A small masked image model, trained from scratch: 6.44M parameters, 15400 steps.
Rows from block 8 of the encoder of a small masked image model, named by matrix and row number. Rows with one number belong to one neuron. Each number is 200 + 20 x the weight over its row's rms, rounded and kept within 0 to 999. All counts start at 0. After the name is the row's rms in percent of the matrix's.
After each neuron's rows are labels from the 100 images, of 14848, where the neuron reaches its highest value: "patch colour" is the nearest of a few named colours to the mean colour under the peak; "peak at" is the part of the image that holds the peak. Only what is clearly more common there than usual is listed. The data: crops of objects in photos (Visual Genome). In brackets: how many of the 100, against the usual share in percent.
# fc1: MLP up (encoder.blocks.8.mlp.fc1.weight, 576x192), inputs 96-191
# fc2: MLP down (encoder.blocks.8.mlp.fc2.weight, 192x576, transposed), outputs 96-191

fc1.192,085,224,182,159,208,176,193,200,209,233,196,194,208,207,230,217,206,171,145,214,199,179,168,180,219,185,218,202,235,155,184,206,217,219,202,216,206,238,209,209,237,220,187,189,228,216,209,202,200,166,204,179,211,198,186,158,205,216,192,202,198,224,203,144,170,226,196,213,215,219,216,215,227,192,188,182,232,190,229,221,216,224,177,186,199,190,206,226,174,197,194,200,208,185,184,170,189
fc2.192,089,169,184,188,245,217,188,209,210,167,182,213,175,167,152,211,214,186,188,203,225,197,206,193,192,222,188,172,195,211,177,217,213,213,227,202,186,220,209,219,202,214,165,180,172,194,190,183,208,207,239,221,201,192,195,182,186,193,201,190,223,193,202,223,191,185,180,175,205,196,190,190,251,181,160,199,176,196,194,169,204,165,178,205,211,205,195,182,192,180,197,179,181,216,213,200,181
patch colour: grey (64 vs 33.8)
peak at: bottom left (40 vs 14.1)

fc1.319,071,189,207,196,187,193,220,164,208,184,217,218,182,198,164,191,198,182,210,207,210,187,168,187,185,171,188,217,212,184,208,214,206,218,183,198,226,150,197,209,215,191,205,234,179,214,195,232,205,217,213,177,193,173,188,191,220,174,195,239,219,205,199,196,196,189,214,186,219,190,190,163,188,199,181,151,236,218,188,209,197,194,217,208,215,212,195,200,245,209,172,186,243,176,203,195,251
fc2.319,085,225,193,236,193,211,170,216,183,209,233,170,204,189,236,212,250,222,189,177,188,193,205,197,210,223,197,157,194,211,219,213,245,168,188,201,217,228,189,197,213,199,211,195,228,211,214,194,208,173,238,248,204,198,193,194,184,202,189,167,185,226,203,226,196,193,188,227,180,218,182,207,206,154,184,191,185,181,220,204,181,177,210,194,199,201,212,200,170,193,213,205,164,238,180,171,189
patch colour: white (97 vs 5.3)
peak at: top left (66 vs 14.1)

fc1.312,117,230,160,215,137,207,197,194,204,270,217,159,173,201,193,199,213,200,183,214,205,197,188,223,189,233,202,198,209,180,179,221,168,182,209,203,206,200,176,239,192,222,208,215,220,193,203,223,198,175,200,167,171,215,209,214,171,212,180,217,207,229,210,232,212,216,208,179,197,226,181,204,210,230,209,175,220,202,223,197,183,200,213,196,183,223,192,256,202,197,187,203,212,201,218,207,186
fc2.312,110,176,170,219,166,190,225,195,176,218,195,228,170,218,265,195,178,229,194,219,158,205,248,227,205,170,177,198,205,179,172,178,178,198,205,222,189,213,205,231,205,197,208,220,163,202,178,188,232,203,198,200,145,193,211,188,194,183,195,186,205,208,208,190,214,196,197,181,179,210,201,212,183,196,179,221,195,166,210,250,192,206,176,191,187,195,211,197,195,158,197,178,239,197,191,192,201
patch colour: grey (65 vs 33.8)
peak at: top centre (38 vs 9.4)

fc1.260,062,217,208,203,220,213,224,239,209,202,168,202,197,178,214,215,181,195,192,176,209,193,232,206,242,172,215,173,229,203,201,196,197,182,172,198,199,177,153,184,183,206,206,197,227,204,210,253,181,198,207,170,170,202,215,203,218,190,201,197,205,182,181,207,190,184,230,200,204,235,188,204,199,217,201,167,200,207,170,196,192,186,230,220,171,195,167,199,204,209,193,216,155,193,212,182,207
fc2.260,096,195,167,201,202,183,220,195,208,235,203,219,190,195,207,203,115,202,232,189,181,209,210,199,188,196,179,195,195,189,198,211,190,198,209,201,189,187,217,206,187,193,199,232,189,216,230,247,206,193,193,223,176,207,209,219,197,204,210,185,183,191,204,207,205,208,189,223,210,204,194,198,222,228,242,201,176,233,200,162,203,209,192,172,209,187,194,200,193,186,216,211,189,192,210,181,219
patch colour: pink (39 vs 9.4)
peak at: bottom left (45 vs 14.1)

fc1.560,084,199,189,202,199,222,225,217,184,202,204,216,182,159,218,211,229,218,153,196,195,182,206,164,194,260,214,183,198,216,183,183,206,209,208,237,194,168,206,216,157,211,222,221,204,166,184,214,191,184,194,218,205,201,171,188,192,212,220,184,207,194,144,169,181,212,196,193,220,239,211,220,217,216,181,193,200,198,210,196,198,201,202,215,217,244,234,184,221,224,215,196,174,174,194,195,196
fc2.560,097,202,237,153,190,220,252,213,209,218,185,175,199,213,214,205,215,205,189,166,206,187,210,197,195,196,191,220,194,193,187,218,210,199,225,195,188,160,187,175,193,172,194,211,196,177,220,186,225,179,186,201,220,216,195,203,214,203,205,207,187,170,200,183,162,199,195,178,189,194,183,231,265,205,237,184,170,209,235,195,168,178,236,192,193,190,175,169,186,234,211,220,204,237,237,221,214
patch colour: white (100 vs 5.3)
peak at: bottom right (41 vs 14.1)

fc1.256,068,225,208,202,161,204,205,198,186,186,223,186,216,207,196,184,207,237,186,194,225,180,201,218,219,168,221,204,187,148,195,191,184,189,203,238,210,164,183,164,195,194,238,196,226,182,198,214,187,187,185,211,219,224,225,209,182,227,225,223,181,203,192,191,226,177,200,186,153,219,178,176,147,182,216,188,203,213,202,237,199,181,174,190,159,176,186,167,199,178,195,201,202,210,210,229,219
fc2.256,094,241,202,205,205,183,198,185,175,194,209,207,193,209,193,215,162,202,193,205,195,224,216,212,225,172,177,190,190,185,246,186,186,214,183,174,205,213,176,186,217,175,235,214,190,240,189,192,167,199,188,201,170,204,211,223,183,240,176,196,204,183,231,205,208,194,200,189,172,198,174,236,174,225,217,200,223,144,203,213,192,207,194,211,200,205,178,198,213,224,213,182,201,220,206,224,215
patch colour: white (95 vs 5.3)
peak at: bottom left (37 vs 14.1)

fc1.147,090,188,235,204,193,197,194,162,199,228,197,149,205,219,195,170,228,189,126,227,205,233,192,174,189,215,195,204,196,163,222,201,186,198,213,211,217,214,245,237,221,227,188,194,204,187,201,195,216,154,209,202,214,188,195,216,237,191,218,238,238,222,205,186,201,187,209,218,207,183,193,192,197,198,205,187,209,204,192,224,185,215,180,222,206,184,186,208,192,189,207,187,203,227,165,202,177
fc2.147,118,208,209,203,230,172,179,206,220,169,217,164,237,187,204,193,226,160,185,169,188,153,198,226,203,179,200,190,207,218,221,196,213,209,181,183,183,207,208,245,193,191,209,201,172,227,203,196,195,140,210,198,201,181,215,203,225,199,191,180,179,241,171,168,160,227,192,192,170,217,217,227,154,204,146,195,201,186,184,209,191,198,197,205,218,220,180,185,201,194,192,194,222,186,195,213,176
patch colour: grey (67 vs 33.8)
peak at: top left (38 vs 14.1)

fc1.564,075,174,206,175,199,219,197,208,215,246,185,188,197,219,185,204,204,219,225,190,193,174,194,227,225,204,202,203,203,201,207,221,205,213,158,206,179,200,219,213,183,229,206,168,236,203,173,195,220,234,221,206,178,198,201,142,168,204,202,213,190,195,180,205,180,182,177,200,188,217,219,170,190,203,175,180,200,225,211,192,171,201,215,222,178,203,209,181,224,221,222,221,218,199,222,172,221
fc2.564,086,199,195,171,177,175,240,189,195,143,206,201,202,209,213,182,218,221,184,218,167,185,211,196,203,217,192,172,169,183,193,205,188,189,235,222,204,206,169,175,171,180,176,205,190,190,201,185,196,173,206,202,184,193,224,237,208,228,211,199,202,188,206,215,201,207,227,189,199,205,210,195,189,181,187,182,192,201,212,234,243,195,235,178,197,190,209,210,203,181,211,204,178,233,207,199,172
patch colour: white (81 vs 5.3)
peak at: middle left (25 vs 9.4)

fc1.397,102,213,219,188,219,192,192,191,195,238,215,218,189,198,257,202,243,172,205,208,216,185,210,194,207,232,197,200,222,213,173,205,204,136,213,191,204,178,204,212,212,194,195,244,201,193,244,202,183,175,197,228,206,169,215,197,213,207,195,163,198,206,220,210,206,191,197,233,204,194,179,195,186,209,192,198,211,196,192,206,173,193,233,243,186,171,198,206,193,219,177,211,170,204,190,195,220
fc2.397,100,181,172,228,170,223,200,215,207,178,179,170,244,195,185,196,153,192,217,203,198,194,209,204,201,176,197,203,193,202,212,200,183,247,178,233,193,240,190,216,197,177,188,160,176,178,179,204,225,221,211,187,186,247,182,213,225,187,202,211,193,222,190,190,210,188,178,156,189,199,203,198,194,192,221,205,187,214,224,204,234,172,180,178,215,235,189,201,216,206,215,208,201,206,193,219,178
patch colour: grey (64 vs 33.8)
peak at: centre (26 vs 6.2)

fc1.356,072,219,154,206,170,210,180,215,198,187,190,170,212,178,194,188,194,215,202,232,222,180,184,198,236,195,224,193,165,214,207,179,192,224,190,200,203,191,213,179,212,205,198,203,242,210,198,141,212,209,200,199,210,190,195,212,195,200,215,204,211,202,216,179,192,221,181,193,202,199,199,190,200,191,222,190,238,180,208,244,215,188,211,203,192,207,172,204,214,192,224,187,193,225,212,212,214
fc2.356,091,206,192,222,166,182,187,202,194,205,210,187,220,199,228,198,135,191,215,230,227,169,178,177,226,215,172,197,220,201,199,214,167,210,200,205,209,225,178,200,197,185,182,199,224,200,202,179,218,206,220,209,200,222,193,201,210,205,210,229,199,230,190,166,191,180,185,216,182,173,194,190,189,192,208,207,225,197,224,211,169,199,201,202,201,187,168,191,189,192,194,204,172,212,195,152,232
patch colour: white (59 vs 5.3); pink (29 vs 9.4)
peak at: bottom right (34 vs 14.1)

fc1.42,084,189,210,237,218,212,211,199,192,206,171,177,189,204,182,190,199,205,207,206,191,226,216,180,219,167,221,212,185,184,207,220,186,208,204,184,191,188,202,193,201,181,203,172,176,207,245,165,204,190,204,213,206,185,185,217,192,213,201,177,167,217,210,188,193,186,202,202,227,208,191,196,197,194,214,186,192,177,193,138,221,199,236,196,219,213,232,223,231,217,165,216,236,176,179,208,169
fc2.42,093,206,205,204,209,204,198,197,185,183,188,222,198,240,167,161,182,200,213,193,182,197,207,183,202,177,185,200,232,184,205,198,204,222,220,202,200,232,204,219,203,181,204,178,198,217,244,203,220,166,182,201,192,187,199,223,190,178,195,199,165,212,191,210,221,179,182,154,205,185,167,194,200,238,243,210,171,180,195,144,186,182,217,210,202,211,210,180,174,191,198,247,216,163,185,187,215
patch colour: pink (36 vs 9.4)
peak at: bottom right (41 vs 14.1)

fc1.420,094,178,200,223,170,201,206,203,210,194,181,223,193,226,193,198,205,216,172,207,201,188,211,189,208,226,191,187,190,288,197,159,182,178,184,199,180,170,244,213,189,229,179,195,176,208,195,198,201,190,192,222,238,199,185,243,230,180,191,200,201,180,166,202,200,184,202,192,186,174,226,180,214,220,172,215,169,184,219,205,197,225,167,205,184,205,177,194,203,202,168,191,243,228,203,170,218
fc2.420,098,221,201,172,248,209,211,189,188,193,220,166,242,182,215,191,209,184,213,227,176,202,175,215,227,184,212,187,213,136,179,222,207,197,220,203,216,213,169,182,218,181,238,222,206,192,196,190,186,213,185,178,173,194,213,160,205,175,206,182,199,218,245,200,232,207,218,209,237,235,204,199,196,175,225,209,215,222,171,208,183,181,216,211,192,199,199,204,219,216,212,189,168,178,192,243,179
patch colour: grey (70 vs 33.8)
peak at: bottom right (34 vs 14.1)

fc1.68,090,214,199,189,198,172,196,160,176,211,232,198,191,229,218,191,232,182,182,205,187,185,194,211,189,200,214,215,184,212,198,225,202,198,215,177,181,189,196,197,189,187,180,211,231,197,177,199,201,222,207,213,190,240,205,170,239,179,187,229,170,198,207,192,193,214,181,183,199,214,217,192,216,205,182,192,200,240,200,216,181,219,224,219,173,198,194,182,226,205,191,169,183,184,204,226,186
fc2.68,091,195,212,204,170,212,208,214,205,183,199,190,205,196,217,218,170,227,194,193,191,218,209,173,203,184,184,203,191,189,225,192,197,236,187,213,219,212,209,214,210,182,192,182,170,226,214,180,192,184,194,179,237,169,232,232,188,190,199,192,188,202,194,186,165,196,249,222,200,159,181,188,148,183,193,211,166,189,220,178,179,175,221,178,238,192,188,212,166,187,224,167,222,220,214,169,171
patch colour: pink (29 vs 9.4)
peak at: top left (33 vs 14.1)

fc1.179,073,227,200,199,206,189,218,198,170,202,212,229,207,192,192,182,201,151,177,204,188,207,151,211,181,223,188,214,161,179,171,187,194,209,228,184,211,172,235,193,195,173,201,156,213,207,194,218,200,207,198,204,227,210,231,176,194,204,184,217,202,207,203,219,201,177,168,167,175,240,202,190,234,205,201,195,207,190,198,200,186,159,152,191,230,186,235,242,188,161,222,183,199,218,215,162,207
fc2.179,090,194,198,222,223,231,194,182,191,231,236,198,191,209,224,207,257,216,200,167,211,193,183,181,220,189,212,193,226,213,196,225,173,171,206,187,199,216,176,204,204,205,213,200,204,175,265,215,209,172,222,204,184,211,210,227,192,190,202,192,207,199,192,150,217,224,180,231,198,190,192,205,165,170,190,219,193,166,194,202,209,204,214,243,201,198,159,191,213,220,187,206,212,165,194,242,177
patch colour: white (52 vs 5.3); pink (32 vs 9.4)
peak at: top left (40 vs 14.1)