Weights of a small masked image model.
Model: encoder arch vit, encoder norm layernorm, encoder activation gelu, encoder patch size [8, 8], encoder width 192.
Training: soap at rate 0.0014, 15400 steps, batches of 256.
Rows from block 6 of the encoder of a small masked image model, named by matrix and row number. Rows with one number belong to one neuron. Each number is 128 + 24 x the weight over its row's rms, rounded and kept within 0 to 255. All counts start at 0. Numbers have three digits each.
Before each neuron's rows are labels from the 100 images, of 14848, where the neuron reaches its highest value: "patch colour" is the nearest of a few named colours to the mean colour under the peak. Only what is clearly more common there than usual is listed. The data: crops of objects in photos (Visual Genome).
# fc1: MLP up (encoder.blocks.6.mlp.fc1.weight, 576x192), inputs 0-191
# fc2: MLP down (encoder.blocks.6.mlp.fc2.weight, 192x576, transposed), outputs 0-191

patch colour: grey
fc1.536:129153179143072106115110115147161142117096121155125095128142099103119108111157090085142128106163142085064152119147147167106138146138147145081145109087174132137148120130090125098104167140156090110107130118114138097115153148133113145076118135109080107131090123127127121144129149162152120160160146166142139124101124164087083115132052123120121113136118138112135179104168162116116121164152120122160126114123172142110110121133106127138107139114109155143110131100174110101102143149141144153144117124157098170101137183126130121106116134138102121133136123134123137084100143121112123127
fc2.536:127124137133136152149157123127144130116147185111142139085135145165106128144116127118122139145116128135142087104149114093140101125149106111114127145149121134110157136116146092163113108080160137150096108150153140163181148124121116109152099095132144121131144122086124131106143069098117092094091146103160126145167083133141177138131182146111168120148164139117131127103098108119168140098175133139083128171095140094140118089118117146126159109157140128137119128176122113122152147120118112109124096152076130136114054086114095103127121163138139114125098131142155139150142154093173140154

patch colour: grey
fc1.378:092105180160134160161134146157108078147079122131115144097095122146144138151144129105091097123108142145160129157142117108085127136145118088092113152195142189153128146117123107126109133125086123109133127152107158089094123086162136096140151113158115154149152146128085121115110156101142163139147137123149119125153129164123138105130115122159122093132147146127143137076098158142101103092144127117164142139125123117129145131170122113090115131076122124120123159171115114129123100122155116159116144081111102143122121134148091155107112119112102169137179137136110165120137141180087158134
fc2.378:128121122137126102123107104124108113161088106138151111143132139122110116080131184149136112141188133086106140116134149102128110158122110114166126134090081094140149120122152156142129156122127149130105082126148118161132168153137124201110107146123105116120138127113123145114135075164112100139105096115088109144147125105139098123133117128138123166138122084130116097172157118130108096168142122154103136100088132156138059140062156141153149104159153095164140105095152089139125127087128132145106118134142146148163152099089127114160127170158167121126122141154157146154144133128139117117

patch colour: pink
fc1.550:123150147082150168145125130108148113134164125140128164125111091151088159168095080144096182104106125133141136130099122148140121105139152147117093113146118129137121120157100122136126127101164150090144111138103122139110126126107131099093144145160136162068124134136102118110152130154129126106120120160168116134150160117125165136123129105199111123153116082154110139144083148093167074115137157074132131116139156137112111135084136170145156100166168168117134147139106103133115123097073115094160113145117132118135084163139118122138113135148110155107137141151133127103088128133134149181
fc2.550:122118130152130148177177133117134106148141109088138121130113125113113126116108097133149163128113119167094119166113157170140109118105119154109145138107142131107121117148078137103146127119122118112099083151103144134149186136198120133079111138111136187136150131136153108148196136098102158111116100141160116106102110118099166189132096094204129177124134142127134100157120123116114140109083154134115083097145134128136120109123129138140116130140164145141134138117140130128093084139076112135134096123114157130143132092154156145146090126153099148158112125141141140145122093139152116097

patch colour: grey
fc1.492:117130153120161156126167120127123103129096113106137141167188160140122087116125157116130163163095102121115112071077135141128144150124137122203109117129128152177119136142082159109168169141116122151132086138137134118132166151121105143147114084154087109130119136156131130141101114141127146196121088131120140120117143146128105129135139138147130102130121139143138125131157110108131155139121114133083150093096113132148119136147094125104136135127125079109142105159135141169125138072150117152130140120138097117206111151142120064110163144121105138114099082089144131124131149111134087140
fc2.492:135136115118106097116099150136146147130125130123134151123103111121102136134148091100133117075129116158103137169113104151150158117126104122111092105096104187120148102127095087150115117108122103106144089124153171106141103106153133097102166115131131142127130088140116129144112116158099105109116157116170111119184115072086156184108171145142174112121120128103130079151107160141139101106111118148144124135133144145168138080115180134117118123109125121150135137086130135133158130113142136187103158144149155120142144117127157157133097157117131120167156117173092163132161109141110180145

patch colour: brown
fc1.259:081127147135138123114112124119115136128109154154105121112098086117126151146166138144115131121169069124096086149145115194132107163140164108135127125118125107160155124103116124122167124126141113107167127091080154127130121148144062154098137134145111091143138112109176139134112101112189074140106152168141169108131094101136137137160128127088128198135129122135136124101143144116116135105122122176129141121098163135143150129126136173100152142078117125135141131165124118067119139115115136116138070102105119127119114169134092102142189128123104098140137105116119129108126124136134121139
fc2.259:157139100131143169156142128112140141117127151147116143161106142148163116145094129085112077135124123144180169109107110116150132086145069117150104133164130181079168141133155122135089133109155116127107137144185101163120146150159160132130118096105129117179129122074158133127158161148124139122119073096100094148113130179124176134129134139141122069140129133122127088107105114107117126135136173134105123168117135107140116110156101153102135119111168095087111107130095115178126101128158112153108172147128133106135108129130136107122108153131127141108160145103120117139131145117092147138

patch colour: brown
fc1.144:152080143182118159104114137134119129133150134129162120158150123111125143124135139133146138098153132134128120133077113140122063136147076131129132128112148124112184144151100113154166092148150165085128095129108087097130119125099120107158174188187104125132118143133042104178110151133169152122116133106099107107124150102156123121124126133118121178134124143118157139133197150119170175120134128123168130141094104161145120152137142152104144110111105178141148136142146141148134135166123146111131119123143135173105098105129147109139139137153121136146134116091147126109140153117129124135
fc2.144:183128127137134108130105150126117123147118125081150133133140084098143138150115119139127131108159119159115107159123099129158143151142139129142087130160139124175115109137134177101127156116127127164131120126115146115140119129130121154108114118093157114109143132114101088113163114151138109151094114130111135093123067104162093139163172098223136108108134113125119142145089133149148118120142115138123097115120098078163123112109145120106120094122097164158135096116102128138087140129122130171132160133073090170103114061083170107129137140147097158129152143128154104122149162155148153124

patch colour: grey
fc1.473:093127086111107123107133128143107138119142133142178126155130102108112115091139158107080145138122137086168117133134159109100098193163109098127160101180111183142152113106151117111148071153155153154114151123120105126115133072115142101146128129135128154106198131123125117128112112114138164061124086155127132115136143106111136118157169135158107131155129136162146150148149099081134138117126092134111162133126143171115086151143122061132102183106121124092144118097096136153115130129111168131126134144141167107103108144114141139146116134142130112135122125118145107143135121137173126141
fc2.473:148124166121142151160125125108124127153184122134111127085131140132141123179107096154190122124134108171087125143147106129117170108077120167151118129114126103143108159144082115162119181050094125093153085150132139108159105164131098150121117145131148075131097112130131119141128137136119119156143159155107157180107072154126139139138104138114139143148130111095078113127132160183123112141132131109145101120131096097145184101119116152137148079151157121138134136152156140100158116149136085129136098131117100162133143131140117105115137128120108133119172131114133132106150131130108121132

patch colour: pink
fc1.386:134135125112173137116169103084099118139096102138136099117141091115174138103112104122080150139096132126124108123126126157125170108113126139162101162111165110146163134138121122121112129104149131108125095096095107083116075176114141101126132140147106120060171149163099122101127110122158136125129156151180153111135088097126134107128142151172112150126104115100141131099154148110155096172142138135120162115156125151106142146132138158140108127118153167130082159134106148103133158110104129127155139103098137149170108171123103131126099086144085138117106145161117160081139149091122123160
fc2.386:113142119116142160143141122175148129140132132136094152142135169109102137158137092099096097112102103123079135129125105151113074097125125127178156084140099128112134110135170138163142127125134109121148125176093133132123149126128097106096150146131193168144120126069116162151118116143095116106116110134140130120148145121101107139139114108144123107177131125139089128070100080129096127085136129108133076152146142132081137113133169150142148141165139125117144127137184100133119091080073121113119148106131121102150078119171151103097135137125131118144102138129139099167130132164132129116

patch colour: brown
fc1.508:094177123147135113162098086154130131135115116098179118131117119099067154103129112120144123160102110130159110129095133130093131119058162120134146111079147093087106140111137127122135135107149092136137118123159088118096125124131162133109122152150139119083122104138149163175129107157130097127145123145118123115145105135092150127109127129082156217119151131152124117130111137133092094129089118088092115126138129131096113128167117121134136126091105085104130147059112131108158103124108117114133151114166122134121100190140122113129142131111149118117101136162108142126109124129176156106
fc2.508:141085138128130142082170122097141155136155109109120104133149114156164150144119126095138132138133117127092171130161133168117137086155094133160139119135082154117132118130187129145117139161140120144080135092089166152172157152175094137133105107105162143161116145154129130103154140135120147141118125177171146130095134064139137146142108120199093105100107082123121136122127114111121131126157124126115123142115142153122157101096120143138098074151164150129133092151127154170118132145141123149142084109109102124097124076110159109110091115128117130113137145123135085130115164099117124140

patch colour: pink; white
fc1.353:135142156138138116158104126138138155090125132070129095160153136147120132152117143142144135124130113124146141131160131135120149059132066100138131086144129108144108089109143072131126094148142138133133153157114084131174145162127149144096134148128121115164078104142132163152141153099117138168136145144093143105096114129074146139147151123171154033112120133150139105105140137160121111069132182154118142132111142135121112152138148122154135098114071119103119107129105151120171130187151122100168110114172123160138117126130124141120153132132144124135136137128131100138152129125145139157
fc2.353:150135111169119100114159122093130128161128121169113136108159104101130112111137139107132129130117145108150120097138128134139105107168137130080149152136133140128106154139116122142102129179101138156180148130130092142108133084140114119130152155121108140115151134128124168135148159132123085116150112092099136138123118140147117157072099154089057110121140128120126143086137094115120121111118068134167139144122122113120129137130137063117141120106112147128152086132115173114127074156127128132180114132114136193132174141104132135087113140141046120177148174141133127109106137165127142140

patch colour: grey
fc1.191:146109163113123118138126101144085111107165126168138138162130140153100136131142124122126114141132115087163126126117136120153150118169165147157101149150126185143151135110122121125157109167132142140159128127165105159142126135182082072113136140152145109101131122140142060109105146141161145090125128134124146132122129130127125115096156142137117123116135116153107120106098118134091084162087133118126115068119145104082140112079109096122078100133134141128093071138161125161129137125112165109142139175118109147136090108137160107133087103142089160117128182149128126148103080107128110091
fc2.191:119145103163091093138135130131130163119114118099123114100108117123120128116085117126119139143116139139062114129125095123086139148125128101115118095099106127120085136140159154140118184085107101154155145091130155108160102097143130126159118140098138116151138131126111148134143114107131115127147128180128066129122084116135155183141131093148093164091145137148133121129121164133139180117103113153100185128121144137170101130122128144156148140157117122161144143125083112096164161130150085180118116090159123156107153100121143129146114190128135079150157121138109105109111159125140168117

patch colour: pink
fc1.302:161133107121124126137156128113104133097140140132111130118137118166149095101125110082128142115114123113167127144146155079138131084163170131137043145141137112119110138145108075135130132123109145122104178126154117127120117174162080134133157141122143101159136112110142157148103125186133167139126105143147110137111119171109104109114102108127122106138129160117109132125133106066102141116111093122145146114119186101117138155140135165081110098107120088165157099093149154133108136131136126144119151123126136138100133130111176125081059132109123162106124057144145139149116130125135133106
fc2.302:149116058105095117126121114129109136144111124119144115104126114149122144108100100210150121143172110140143135141118113165129110139134123142166032105183084125108125132136119113124115169146154130124147117135111124084108144139164155105147157153122099129113121116144114117115117163138133214163133115162137132151143107154119143083133160150149152140173102121148136142135122087109118113116120142125106148124104129105116125125139139080161108121123091088126122162145102152115156132180089119104144142152140127150116134150116107143123114167117080115153146115156141107124152156119144158111

patch colour: grey
fc1.468:100153132211122121136088149116119122137112102157133134132131148117125116115100136085129121150150147141122086125107117139158147150120159160119117121065101193143158135111144132155126150129110121139147119126138135173087116143101140106181179092137096123097144139134145107147119120091132147104118099118139107144135177157156164114140104112084106092105148103140128109142155115125146102159137112140151107122143113123145149099125127116131134113116162157166163080129181143121138103120127123116121065113115135156146092166148179130123101130111119143069126140146087136091136109092143099112
fc2.468:129102112134117139106155119140085106139127116112116132158085144140107112161152123144148130099116123114138127138169114091118098144166069140119153148133162094101118091120089147105126117138169154097134097110119133108129111093128089091073117149151114140133080077137104141134085118155129049143137114119124155119155092112128133115112136129146164165168159140137105151085124145158129147112120100134106123136110144098116121159085170107111162126159111136090114170114139150116101147114086126134140151177132119166116149112107101099156124105114089093136134131170142128106141154164128107144

patch colour: brown
fc1.433:151114162138140137146096142102070125140141101128186173108147162124122116149138110125132125146118090120140118158105113118137124115117111051093106101173133158148079132114167159169095104114109164103128117135124096141128104104146109103094067146162164118149082117147139146112128134135128110103167125142133131125128111127113125103137160111124127112141135082105115129106159172141191156143106147142127117134169141091143129157099165158136136116115123142139134133166130104116139131156128135130107179136134125122100154118093131108119209115115104126136109115131101123189131107121129108164
fc2.433:132091091162120131151146128146100144131103141106057119136097096144100094125159140099116094133140163136145156130103131150121139126125128150181117146089125148106146151167104106119128119177152112138128096108164135142124128126132130122152139119123118147089119141060174107118125119124117114131112128151174130143130143146146122114139084132137160103121126149158153108123126137096116106113133105093138152103114145140125108108164115105122108194139104095089126134111149129154133153125161155125138097114158139145147106134130131127095081152159090097126164087149170113033154137119154125083

patch colour: grey
fc1.141:113097180132117124180121113088129117127141123118107152190092146087144116150136152086119112118125071108095134106115108138149140154125145105141083128169128171157109124128127125143163143135120088123147115148123143134074118122118112137100158169106157169074133109135108084115124152149122144205148160138127122132156153108159140107142105092139151120109133118124153141100160126150135154149121102095112110141169134151119102137132152120116148158098094138085089161103111124148127125097098123137087119155135152126147122140137099120171105097124109111117144161149136169114092160115082137117
fc2.141:127129066109092151104131133112133151086132149152162103115130099165135114113078087186144136165118167133150120171135157146111111135125127125123170116116144085114143122099147149105113117093152158141137168134125108136156140152151138147194116067170094073162124142143104118123135114109126116068129147161123120098126099145128116109128122134115101122134156117098107134122103124108116114121144141150115137129131119113114161132107129155157119093151153121180168100158097133115113103135170109115134124070082109145094138131134143146090145138127151139141117124128119083119102096148183111136